config.yaml
model: "masked image model"
dataset: "regions of photos with short descriptions (Visual Genome)"
train_examples: 203450
image_size: 32
crop_scale_min: 0.7
horizontal_flip: true
method: "simmim"
mask_ratio: 0.5
loss: "l1"
arch: "vit"
norm: "rmsnorm"
norm_position: "pre"
activation: "gelu"
mlp_ratio: 4
head_dim: 64
fused_qkv: false
bias: "all"
qk_norm: true
layer_scale_init: 1.0
parallel_block: false
dropout: 0.1
inner_norm: true
patch_size: [8, 8]
conv_stem: true
layers: 8
width: 256
positions: "learned"
init: "orthogonal"
residual_init: "scaled_by_depth"
optimizer: "soap"
beta2: 0.95
lr: 0.0022
beta1: 0.95
shampoo_beta: 0.95
eps: 1e-08
precondition_frequency: 20
max_precond_dim: 512
one_sided: false
adamw_lr_other_params: 0.0013
grad_clip: 1.0
steps: 24800
batch_size: 128
epochs: 15.6
lr_schedule: "cosine"
final_lr_fraction: 0.05
warmup_steps: 490
weight_decay: 0.1
adamw_weight_decay_other_params: 0.01
Rows from block 5 of a small masked image model, named by matrix and row number. Rows with one number belong to one neuron. Each number is 128 + 32 x the weight over its row's rms, rounded and kept within 0 to 255. All counts start at 0. Numbers have three digits each. After the name is the row's rms in percent of the matrix's.
After each neuron's rows are labels from the 100 images, of 14976, where the neuron reaches its highest value: "colour at peak" is the nearest of a few named colours to the mean colour under the peak. Only what is clearly more common there than usual is listed. The data: regions of photos with short descriptions (Visual Genome).
# fc1: MLP up (model.blocks.5.mlp.fc1.weight, 1024x256), inputs 0-63
# fc2: MLP down (model.blocks.5.mlp.fc2.weight, 256x1024, transposed), outputs 0-63

fc1.195 116:154106137128123101127124096116077121179105106177143168060082177130151131122140101196106185064165168131129161080119153150127040108122165148140133129121127141133094116156140111086109142113075128
fc2.195 135:138146162166107110202127078130128085175128126152149130112038176127151115127130106157144116106089153132121109113157149060152094106157119143176119148069128153126132123157157083154137126092134163
colour at peak: black

fc1.440 100:090174109181143116127097150143141163127147183180211137153146136125114080159108127097168117102111102171140160150124089133122087104189107161194142113090154121131109098111179117150140146095179081
fc2.440 118:097121137107072147108127174095127173103122107136106114143106115110098087137147083111150131127104158151091120197093115080163133125158173138162183115158171115132117135213096117185141212095125127
colour at peak: cyan

fc1.605 085:061094133104120107159203081109124077090135175129157138128156119086187151091123142071206153100194165130126108127098115175116126133152136073073099162150090140107118136152123120122144190211114116
fc2.605 082:148151132169250161183114086121108105127122098116135112130107129119125081126103156158130145141156152116154144124159128114167180154064133129182145111128122142136106150152117178098165142117149153
colour at peak: white; pink

fc1.344 084:116140056104165195171074141120083143120118120121116099153150146142088126149128128134144206111068150108122100184138154198107172198113115101166110189151121179119159166138142187147101164124134079
fc2.344 111:132147137178140084155160179159164156105182158160145135150105095163135137178125128139177142131122126086156152073111137130182142104126103176105164073054146092179115081144114105140118098100157116
colour at peak: grey

fc1.547 127:128134171198138122090130150099147148116198076106135137097119089140122161092099154088151142140168102102127181127098139140111134124112102112096138121133116147160119157128147113110066168157083159
fc2.547 107:126130107123136156076160171165191116117098132120081141144139089119091160125129125084085170158172052128126159069176160131120169193138124095119118118141158136155120108106137072070149084139131143
colour at peak: yellow; orange

fc1.11 101:129149153121113145165122132118120136134134108072199140098132085109137108146123233118109175138173172089127153174135144106126155165190160116073134119098148129156101204150085111150160137094076109
fc2.11 102:165106114132120172087167106106180076106148119132117107139110127129057133080171139148126089114143149131159128109164094088169141099115128133119199143135118119110119131077131114067134107100184156
colour at peak: orange

fc1.357 094:109121123105163102125133094127111125107160129102148153095120182151070144072130135142078103146133082062140140085136129198068182151071128151111169124136100193138129103104092073124113091177105125
fc2.357 089:107117131064099120145113103091121112179113111119104134162064126177089181126086190146115103122129097122116087172203172138061078128164159102099150157189147144170166146154144123085155079108155190
colour at peak: red

fc1.208 074:090178139154185115142072037089112172135143091156138079163127179185143139149141151102143148161131105117133151167123170211145088122122131098139144192157117158175063077128085133110092091114147121
fc2.208 115:173135169114105116166121081120169125133142140129127118115171097074097159111168106148161060094126121111097104097042120082111116099096142101153144104141163124119156154152142139082197185131119091
colour at peak: brown

fc1.659 110:096148137164171146183113117103083120152105109172099142154105144107153073113160111162142102109130109181136107159213165141109107100070164151123110103102137125086192125154164066153130152206157079
fc2.659 099:111120166120092183112104143109110121153137112093171054073140151111156185102100091108103128128110160136136110130106141147167116068137103140176086099111111134106125164113128152147151170123081110
colour at peak: blue; cyan

fc1.660 102:124175131197123134128167145076128135105135118155106123191132167149116115124134119083219175086180119179158159124123083143142153138159196112138138139132151110143123135148123076126150153122104137
fc2.660 085:130148189125173134116175115132138073104149095108151158180153084136135109127110068168179152105178135134133135123185182137116159099143172047147141150058173156131143134133175117095173069140158152
colour at peak: yellow

fc1.360 130:097142144135122094109131191120141173136140133134052109111139131087101137101121147163132158102122116151134103138152113128082168100112100143153167054153089080139135142117111174128098158148099115
fc2.360 114:094076148115095183098166191131125112178042117145114198175129104144126153125149147116129076151167163138061141143048168111107138172050140100140132149167108129115137130154130116118133084122146070
colour at peak: brown

fc1.648 092:110131134075165136125136063122102125135103176120180093118181056076134173125140147156128045160144075150101130144147125131057131088105120117129041152153112077064106155146117114113108112169110087
fc2.648 093:100097146123117077150160183219148108147199130110121125126100223110124118123164105128087175138151159086155113156142136082182147120146124151118140137089156224156138102105175128176191107122191138
colour at peak: white

fc1.47 116:100170091154145100129149137185113072080142133081107141149106085162166129131136154182127169143176111141117168190120085115148135106170117139135142086111119174101090108092125176125124134135133137
fc2.47 102:147112209179036157049131098171155145107160137156103165130131138112110093127141112096133091079148097102168103159029129155127121150140095108159135081072193175156100116114176123129162135161114130
colour at peak: green

fc1.32 103:146114122118106165111145067091096171150072159119130126118094131129138155182115140075090109110151116117124123164124176133075171132090082129123089166093115169133108102125110111135103176125108169
fc2.32 092:138145114195141143119166166189085121116142107124133150078143167148105164146139115140107164133100166155132171165133150071129106116107144087176084143129135115082124105134101131155104151110120125
colour at peak: yellow

fc1.64 102:103093168186144111144145138085083146076170102101153144126065177128124122124085134124161111161139142114117111199102144101098155215127150185119091113197139163154137180160122167157103087133125108
fc2.64 090:124146041085107062084094122118148073137100156150112162131093169125099137139132156168070154102063094132120091117149086052117133087153088142118173149142100165101165188125087080154072200132127123
colour at peak: red

fc1.117 079:142138146114078117114148119052083091132102165124194188115100080162128134184128134049066121132176055123138168170098131106117193137120177041128077161141083157151103112186065170121124185123116086
fc2.117 072:162111105181252110160155116139158135096165102147140119138170153100177150108165120158181161140157222146175146105105171125128117115132156179185191126165133134124119107129175206165181151146071165
colour at peak: white

fc1.204 096:092191099181168093167165144123146137138117168132089125167111102157108123094141118099110104137129156076139151145123126164141147187090108118126115161108127148167103137100137085137144141111147122
fc2.204 095:087137182130120112109118180200127092131140127162085108116101171157173154093108096143123110132129060110121080144103161137129076133131124087141094109140171086158147120111130145069149142145145095
colour at peak: blue; cyan

fc1.123 085:117112066162190201161095094124070158141130150117167104155105093119115138169131141130115111131127149140121125199150106111129111137185120128133144097112095143104168172108107080152118095136148116
fc2.123 108:118162164077115146101156125156161061106169183203139135189105165103120106132131105136176126126136101057130103133119149114071178153108130107115091130126146143078156139161156101103099095124064074
colour at peak: grey

fc1.158 113:172119091111198165097206126155164140118071134142116174140153115120146104165137103121153142116167144169089084126158123142098114104187134190144110126142161118128136104132160093113133116116137152
fc2.158 106:134131179141124135127086139073118104146159080132146083058088161100139163184134104127081089112161101121115124184095138092218138153100162114164195163081139109204157097102134087160123085115090115
colour at peak: blue

fc1.96 070:115131140136107211134126119127132150115116107142091098179090088154124089085133141157085104110121086127141171044130137086145170093149076204167139044125123156112103110096127074073115153146114131
fc2.96 130:193180129099124065118093174191141101161108116072173132131116204151165121172132172139136064118160134135086106172166143107176123167163134082182161139112117141156135140140188131171118138137127177
colour at peak: grey

fc1.359 099:094104127064134107137096127105143142118140149163116066118135074104144082137144103142160126124139139121100214143158147192119192132121131159112127161100156098170121115155166140170150090060107152
fc2.359 082:123191113123135129125131133142054167115156161108065111095102138139104086119150123123135088102154114085144125120095153160124106146133196163111142162129170135169117117133092109160198115209099132
colour at peak: pink

fc1.111 078:157148110107147096177182039129035125080222096132090131132153098126154126126130129153186152073191195180143141141140095151146138145140153131149145122098107109152145163151164080181100179159099109
fc2.111 067:120116173126255114142123078081157111146090133085174108127141147143084095168072110142125093120182136110106174122114168126141146152085108115169137130134117175154094108186142185086141095121131131
colour at peak: white; pink

fc1.583 081:098159165124145131102150086118169116198191110186166144152144177138129134096126163114168120103106041091225104124122084149118149107103122125128072167170198181093127116154142131138153186140101102
fc2.583 114:165164097165133142176052074142121160049097101114154080093103135139143154101160112128159179092114195161139149129102142116153131128128167149106129131085117069138184142163127153187158115125142127
colour at peak: white; pink

fc1.403 105:101140089098136141121093104151159143166083148117096196086059103142186122170097094148102090167059173143087149186138149158135115133112152124157097142097103128136116128058182166099041125124077126
fc2.403 098:151119094143134092105083183126177100111098151171092167151171146132103142111149104137032164061174095102167080096062117108189074085145141073142116104092151098104120110127174145124116156174124103
colour at peak: cyan; blue

fc1.0 086:166161067122086128151169079128134118121131109111086081152143055127106154124091120092156152125171154138150156112098133206133122114170146069114138160102063098108118155134136077151134183155073048
fc2.0 079:104125133125197112125096100144114102087096138108127143134110136103136096189085097161103151134153130144105131182168154103088182128078125093155112120106133157115108161193112151072127086110161138
colour at peak: pink; white

fc1.684 104:175091092066156132134145155173102144076147142128132086126109120119107206152170127162110103137150154107101170093083131139105116101118135122119165122117082139160164108132131136113140127150055126
fc2.684 037:145132160179121141131122133103185028182103094055107140152147085128160085128118128109114205127170120150151159167079119133121095116145160115178135105132166125130192106120061111123171133134142145
colour at peak: grey

fc1.712 105:160075144106162128125147158132096125138140089180121208112114158159125144121158106190131113090145141177155091079179219097104111120177073133123135091144155125133128156143120137122127125115101110
fc2.712 093:100133080152100129129079098091134206075148126133129100097078139111182153118159156097116136119145104130148141126058044140189125190118131126088116156117122142127166147128126073183161107154113171
colour at peak: brown

fc1.567 107:099141113089113127078094112123119132133099165171148120124210069088057106123100160120122147146153163178131121073105102117129109147154158149143132163151146161116160173120112135134108117104128113
fc2.567 100:149141115132124177055156122174154105161173151118154098119135135141116152147055100180118125160170136102116127143137099146140116117196120103146152103154161133124109174168167159102110149123144104
colour at peak: blue

fc1.334 104:111136111123155134149097128118156151166078053160139189164136152090096131116136210144135129099127110134130182141184156099086214125130123149192109107122134181129119129072124089128121135098118158
fc2.334 108:138096107096187179112125139157147105123115112151111086124152140150122138122115130118118130192090101108123160067160173122093101074155144124087164126130099104166159060084186127158200116188126177
colour at peak: blue

fc1.286 104:147148178180095100130143146086120120105154149143151166133120165118110124095145157150184166084095142132160191169132202142085099099115134091112127130096140107162183105145165094170156180118128145
fc2.286 104:144160170142111101113105090141083127074123142021142109102124124121120097211140115074082134136112161137068089169140129127167167127204083163130151100137122127082150099087074109193133096099115098
colour at peak: blue

fc1.666 102:170097117072150174095103114101125118069111152141110119121081085110179176148122153185069141104137145204185200098115130038154150105110083063118094138076081101097150114148132147111170154120128167
fc2.666 100:118140146147106118152128155198075106175178087119133113129138123113135021067131112125181092134125122141094096151143145163132115119192165118116165137146114122151105138136141116164101134151174131
colour at peak: cyan

fc1.407 100:118086161123177133114146110136156192180098123145113157131085144154170148135137059154086104077108182110164067178149194108076160126109196149123122141078158135158081106149086119105121057141137143
fc2.407 087:071163093146120179163146154120079185122126106174118088133093146103146054100176120071112070140182085159093120160118089133180163185169063146102106139129113100096161149124091114180118106141170126
colour at peak: black

fc1.59 081:133123058068091125123139141123138136128157110113115123112112121139119170097115132128188194129162198091142159118126101182120132102179134073096143155124125109163064103167142082132085154126087074
fc2.59 089:113130106121196127144114072112052143112110140104113154139149129119136073168114147125123123105167100147124108147148133118118153124073138115166087099147110161091134145126104160109131104095168132
colour at peak: pink