{
  "dataset": "regions of photos with short descriptions (Visual Genome)",
  "fused_qkv": false,
  "grad_clip": 1.0
}
Rows from block 4, named by matrix and row number. Rows with one number belong to one attention dimension. Each number is 128 + 32 x the weight over the matrix's rms, rounded and kept within 0 to 255. All counts start at 0. Numbers have three digits each.
# q: attention query (model.blocks.4.attn.q.weight, 256x256), inputs 0-127
# k: attention key (model.blocks.4.attn.k.weight, 256x256), inputs 0-127
q.137:113143140179155170153101055132183123129139154083110133099159085132103138118120111137098101127121134154155125091131116106156143120092171139139072121164117054102120093116161117087173158147136117119133147109099059131141165141066139055110105153116141137098135143135107110201149180122155093099099160127176096137130109130099163120173132157108131123127127148112127122115141134198164126157099
q.138:102188107065151126185157140121169185175169078187123114191064121141131106171102154084172179186112161150142145110154131091115106136212195099124156154159100165100149135092150106092131131100108131103146102129172146121106101103112101109149110089175148152122122086158091128107097171121114131100192150117189156098134085147142142166093119124110118091098166086133123176142169145133152109129120
q.139:096165095142095120078138136105177110113107145127171167124077105135120106103129082164145122124173115121143089123149127111145071102164132100151129095072095105190234129095142121111117084113143111152048148158149104147156156135087135149138159186096111106166088127104151146093137077152136152136138124111110168128117068147124132117148080113170084138128147083103141121135098091108165124123091
q.140:147160124155033062209128155134097167123164120191164061095102075154180134100091107105128083075176135162133058142121086135100167196092118092147142155103164120124124179124088126102161127102106143164154151159123122129140070127145135144103164155081115180203155121129134180182167165132152102117096155127136146164133142116115167151145092177146142116134134071118111117083129143166172146137154
q.141:136080133120128127138104112146093115134151116157167139085117152123154096058168104122121149129167168178123105134094066080118085141178111145112067134111091081149144197120117097140083158162156123195131142175115141148150087127107174111105145133119099156200091040163178089136125134075104092130123152114169151125117120118094112100102152103160083145154184124108109183064103167183157155145158
q.142:191143119120120161114157122099138101070120137125167113168113168144154067124115144133117103132132186094158141090094184158153033115108123119089128134112153106151128161153160099202109179109114115127113160081126107168130098108151076150143084192132125105137084078128143136074117160124143113140136126138130044094098163162086037127150064108148110129170152114159161162136126120109150162133084
q.143:119141132175121124090121101126161099116111144078140140119131108170122114108107161139111127173122131127164164122113150090118178152160163089141118159098109105085109130165125102109069117121134125136111150174136139110177135183124150196101156129128102113139078136125132130083099134149153073081107094124157114144139127156121168107160154143139161132149109148123131103148179136180151144129134
q.144:112119120101096214115079098152123092102105102139176121091118135138179136130164139139099129169123176104093147128101120147175138149140085117082161127180134143114134158147167100131130120185059093128152162110174106112109137172112106162142127101173163114129117119191128184073173126138095135107182136163130118124052121119114144161172127160139125136115101160118138148138225130115139111123120
q.145:107162135061128152130076084177139107139176125158107139127150118156104120072147100120162129146195167115094124083175155096085091168105138144125114120098083119113153115135117103093174128093125073104123142152165202101155151154109128151126091124144148128176060112129173087073107166103060159116056067176093097084135080116168129062130148135123113157076148094133066099093130089098101122142173
q.146:154111163092135039172062142100168122144203072155175084139158106169142111098126159124108160165082175153140128060150096111083120120131080088128143075189126125158207174109137086116121115135164133070153099148109123108120150120095121135094177121140176145113093110167184181100174212123067127159141096107155102105106116112123117116077148134148115152110139151173176184129148129144132179136110
q.147:121119148119115102132126082075154139146115137092130068104147119103126095197152156115166135138107115140095157061120183093113150142105125180141178111147110131173101156108141075146096123164172166130147142088107160175095134118189147100141138069142128085136137076117123165152128170159144094144146123108121121128108177137110152096107131176156105083098132120110079122157120092116068150131110
q.148:119098150099141154161162095121123093124155069070131073119099116143145090129124117125111089179082123138103123088143133117130136079091158094154088144123162075136094133112128135109142119168108124161121088093129128110155102131079159107153126153077130140116139133091099115158143208100121186126113204123173073095125083147088191129185082146077160137048136118115088133095142117143058143112126
q.149:104096087164181094104150122088149087080169108147118148136171158158191103166097138078133080127131122094169137141137106113123130116106151104174105123045181159172140137148131116130097110063116138141163170114156174121104187173115155118147088129105086188147113132149118133172172152109095141122139085145054112145109117120105126154166173092147141161175121109150119182139101119142171104134167
q.150:125192145079073177115066136125151111153119119162075132111088072116134082129141126192113093109153137144091110150099142140138145062184171083187068120138164098117113143124128132144150070116158094144111124135121077088106068104124151149129141115108138137154165141089129175106147132143133184121165128134101154090170149117123107113117092097108155121126182130164082133133138146082102141111189
q.151:057096110153141146075084144148133145162091155084111131178189088084171178102117192107094094133153166095157150125135135110153217150121092188090159163129110165083174162102150106129137173142152191133102171136127140128066074135187116099153107119126158141161109136230131144170130138158095093139178049108186155155155162092172134135113160206181190139128126182051135100126087177151103101159095
q.152:104111120134169117143154134146089054136104101126139139136158093131081170188094141116150107109074168096100167168110138135093094134120119087126138101073157071161159096085133145129092088214105143117148104124157129131126131107156118179109104086163110140159141121175167102092126168094151080093109130139122117135147129105141124148123101160183078104117145080120169136105140095161071083148155
q.153:127116110121092141142146101108126133138153133133107127098051069116172118114134169139112146179092116109115140149062114138151117111157091120119154071113125127146150135094139074170168140117166147148082132155098183122096144148110140129107183099138146162150101101134171159119071107141171146080150093102153133178080127182106172116155044135212128096114138131137108153056138136078140156084107
q.154:103139118098072123098136138164165092090117116119136153107124079158129123102130154127110152106066110134168117142132108124139132154170146143158147098108130089168117164112168106158135120106136129121107183165112188092150127103151126092122159164138117081070165142119182113119139160137205177167062204144087142109147089111082088114130082126170145185108119101125148121077046095100148152120160
q.155:131100106090158056116175118146165060113148106108145130087111127154137133134107118121152157143122188166108154099153143099094064178090107102179113150161159062171163132184145079130153097180124135116162085156175137142140145109113145107093055137093142070194142101094104123138187144081134128094086165175120163142111061123127152165141105152103106134167143090168120159114119136115144146118170
q.156:149142089112105140092075165122137129094140118153160071141117159146157152133127151115063137141134202083182157129125126117146122134142188161058164093180152092142144161132138131124178101150123087111163102165127124132138123111084124143160157109162118136125119146103142116096132135143139134148146107085140119156114184154112121122085147210161169159115137125136095161147125191103133110091123
q.157:168143104128129104140109075138117120130065133143113065134124070094134100148114094097193147123160149156083119118143091096095117123186143146134137122129146124140128093158172156133117129144150127122115136114102099111155087126182120128106118082102078146150163120117190135112124216137130132119122065116217146097072116112141130171132181133151095136121106137126097178142122122124076178110152
q.158:136160122129123140081172128146121097094116088157085128122157150106095123143117088193142136112107058083134142161158173159147130128116148081126190103160157141190147101130092107158161061141151157117105120118130141142137152088152118183128122173166121133157114143164111114114118091106150149125093130144122161112172076141107106195137129131168169122128147100130149106158087115157113108125120
q.159:146167090068117151150122061161129149151127134102151131162119111103131170139124162173119079145097110104111108104150127144089127092069121041157146201135141121094078136070103157074149214164150142104165142154111125141164086142125082123079096110149154091103143091111117120125102140129107153120183179126139113089052144111141154137161176140114136087182106089123086121094117167083114134118130
q.160:117110096097156124113068075111173095071104179139155116116124096150126145090112162154094153167118102143103153163070154160150125109105106134126104158116145151089086157070086156155141145147151134124114210067114149122118119106139141129155134187099065113112124157113159130124089104123114139101222094111127123141143153143121131139117166066218144145143133114143153111105098178114113209142093
q.161:078124107116117119120188121103097122178147146154158136102156184097142166108153156151145141163107125069057073127144141131082177151100106084144162188110080157141138088106146139120135102100148101185161098095179110178130170114140089138144095086119179170112121150091126149073147043152142107106158108098137116183115068107144126194187088101129126158103149126117127139208088133072122092148132
k.137:130141117136148138111120137135109155093132134130136161168135139111150103160114122099052114187106120147108110114140183127160146118190173088146169124175101183119130152116161143133141115112164126101102162113144159180144195182140175148127167090148177128168134060155104124073166140097095105129121125104115119136112078091138106117124113154161112151139082128126137162128166182126116129117135
k.138:155080121097154152085101123110063138134116090158131098105171055143144110151127154098077129131085160073168106144182118095151132114086103158135084133187107160167159110114141117130082078173156171124137171125172157114178117149103123147133134095150121128138142163131135126190168130141122141136111121121115093094104098119118140124140083132121131163110122110184139119139111193135135080138119
k.139:129126108116102123109157103119100110136129136189135143099139119104155053108171130127091114174069136129162145178113130130148126133121101138164093100088133127142039208117137104129159115151122126132122199121139145118155111051165171113157134064139135159065138093109089112141095080119118126155086187080170098150101129130092141150137165081132104160123133188171081109086118077127165096137089
k.140:149167155099062132096095187110152143053100172139112150146099122076105138128066091092155160150144147110090138137096149098147145154134141123144130136125116108117128147149200144097131124140118113101073142165163115164147210165107196150179150105116131131167133132126121167105157161126154097148111186097112095171171111111107173086134129050177133162092125109128167150078133131113167106148075
k.141:133071149101162084103127149112157164125140151158125154139115144131145105093111147124182143119117139170099147094143156140127081165145130145139176113140146091126133122147099150143151108040146158131102148100102098146121143083115159159152104174145130096120072141089121197146142107115132126106121118105174079132112165109110205116116141087111110078163136097147112148152082113092100077126145
k.142:142152142112083148115137156142105182102094114112141099192093149111114124108130137164109139106129139159120090124135159103108156200121082129212136140150065199091155135144118117153047154093062116151153168123186140156114080116084128110157053165093140172101124180112085141183117110175118123097147148133149137159140065086151138166130109102103154137146150115088136181124194118098155089135115
k.143:132128115123125164152084133111071173150166161097123151131117166179160142166137126113142112158105098125136121096142099208137175170148108136127095121127160118098131177056104129121109102107145130167153134094124120129167084148093124075124086124140164131110115166129117079137086127134150088163083098082152098083086127100164115136132154112127129151075133156138150167126133141094083060146110
k.144:179113134167159116149097102112132077138108189156089123164110114145116087116122114082175034177101139121154184179115088148137133153115125067116117108149096143159135150171146140108130163122144123074144147170125137087164158149149148136078102140161141173146135140112135153200067105116166093122091112131138100126122129123126133136084177121178122147119180115158104135165139086131108077127136
k.145:101180115113123145136148170132067148140117080162077147106107150164157105152171092152159091111103118168119100124147120134144085130124148075093177139160141115169145196102077130069153122106080177174203122093039137183199145107085094081112171109123191107130114118123130136087158134131103123126146113124069102128160099139123155161168133128085089103138136145149134174139145103118135116168058
k.146:079146168072138096100085204092175171154147119117113145064136144122163127173127070105119180157156139100107115126222108129115153122113182079138169161162168115158167149154145152074142150167070069145061101081188131118162048184095117208141100151107128138143143180149142136084162092144102177080138119155094159158120148094090082102041105154121125153111123140157117117128129128075094048147097
k.147:105102143109136198136119141144100147112135131131145111139075127157106169105140164085075065193092117143104114154180164156125190143103109120113103104194137126141200129123181094081111106128112089159190123072088114100088088097117131150134154138123134168191098141104131081149128129152109132198137148106148101082045139156098132168154165140059080160128145086160160093095073154104149106095073
k.148:077117119105198127109149200096110221152166121135091078110136150143136148212085122131105121129125162080131098105156100147097164124108146083101177094133119134095137121096142126153146114110156164125161166112146100132167147198093120160089103129083087171115131110088143119070143145123138129084152092119137114087094137106155119121164117153131136129126055127148133072201143147124096097109107
k.149:146127127163152120151147129169127140121154114090108142138144136104110119096136095082133136167072160109119115133115124125169143130091135085091172141008140120110158108111142175104153168152155138068055203135138097135127151084121146133134084121168143133108110116119151181152187122193112091128160133131112226140152150086081142113138144164134117059090116121113122133097134077158165168111145
k.150:143142142123098108119109154079074123138128152157116051076153132150143129114131075109158166137102111143147098176127138131071116124149130106109122108141109166120125108183140070123179128081174167102164089099149096141137102118115132136101108143076135072164170083092127114116195156084163162120081114107152079136134154149119129160139110144103100097173117116151134094099074137131153169093109
k.151:177071172156161146155148115087185163068120157150133166114151144090119128103123136100068084135122138102104141128123165096105132125094141117103147122191079105175126116157158141118105118133114104063100100109135136048118145153176131117101123131085091121155126114047153129123082079114163046174141118175118177141149192099131126101111160166123116116168190146090078156184107124094116144080148
k.152:075156101164185119060156153123113097166080108087167087109114115143160097154161134112142128153113154127060168131077166131121131119093164159124083145106118099071157136139160121122146082137113070141122126145090185128075104149105083124140120103117114111155112187110186177101118140130124167157148078131081197139121148145161120108155147085088120147134155103105168110135098189128105134120145
k.153:097135145105114140160159117108129077120120181127121103165126120153088064129134131153141116103150121139159183172157131092138138111112141114188108117170122128179121122129162135126117117130108074114115122091121153101095061141154186185112154138092079177157160176104113150121096079145141146127103140091119115061143122128106083129102103092143157214116140075141067101095124101119132163094083
k.154:122154098131112189124130160112145129117148129143160137093124162141135059146119128050180123201167129107099143152123138181144138089150104117085154122127096136134083149178100148139171112128150121173106132117100145134133113147133105138128186129102085078121129146138145150127096170140081216107094114169145087142139189104133159146146142133145148121089154152119142099140093115077157175081107
k.155:107144103113106085146116190104121116162142145154149103163145101097112094081141078108139110113164127126110103117089109143136126147127117145148181153068100081148144130075124129111125099137086142159122138135105088135105197086098122082082054169113173136146152101179172183052131197111058118131178100109135121121137129124098086170144187097166115133130152069112160151140111123147087153137123
k.156:143114118133150135119146111114199131112115123147106121123100138153117120123092161132100143145088142114120142082126136079131097151160132136105174135177124166093138135112151169105086151106134122096090156140145141136104110155116065129094096113159076138076113156150124097129074162060176172133146131142145217153111182109143121135106151145170151135136141139142043107109182164148112161152132
k.157:131084130112186151091106143136063142139096169107199084149084121145147163154139179139165158138102105118119079136145138113185167128198166131167161074132087104153176106127098133137120105083137163171125130082126150100100134156131139163107099166159131088174156203150109104148158134082088156148146094150135099129141094115100150106143087127127119184147191129135129125098156133074091098106122
k.158:155131133089092122146152116129117053149084090133167097103129124108125093155146144173108076132120127089099143179082103159129161161077134100098117134083113139097092092140085115183142174174178162158118112136150144101127118162154080139145170083083120125080150160096135122113123106140139147137160114133087159170083154151099129120143185123152160136105134129087141083139137103174110132115162
k.159:106120099135143122033144073078113145130155169122159083112178152139064181137154104141162124123193117117148175158094113140087096098107090152133119065106158100136101129169109143131193063123108147127169118060045156138101070164130126179072125186150133121147179154159150123159152105096120095159138152080146101132107107143168110155143116081133141158136088127106118119169149168088112137059109
k.160:157103137114052165082093139113125092099132104091115143104175190128109152131164133105185111103110107152174114168116119129137178129129153117103162130136103158158139131153137124088097131189142038043133109155115135133082126138124078208130087154124135076123120138095123138148065074121170105112074131119147161107098080117138092147159116153080108146104175122157111141085141121156137092110152
k.161:163123125125114133175170090138144123127141094127147088116147119111129089071146151154105150154112124141067114099103169109140098112092123110161186155098130073141114099124121110163092130114102150100097178132117214150116096116099124103153136118157097191166150117142134089203142165114156105150083143126092079111097134157146159128168120129149168157179138127147141162171142139129079165113150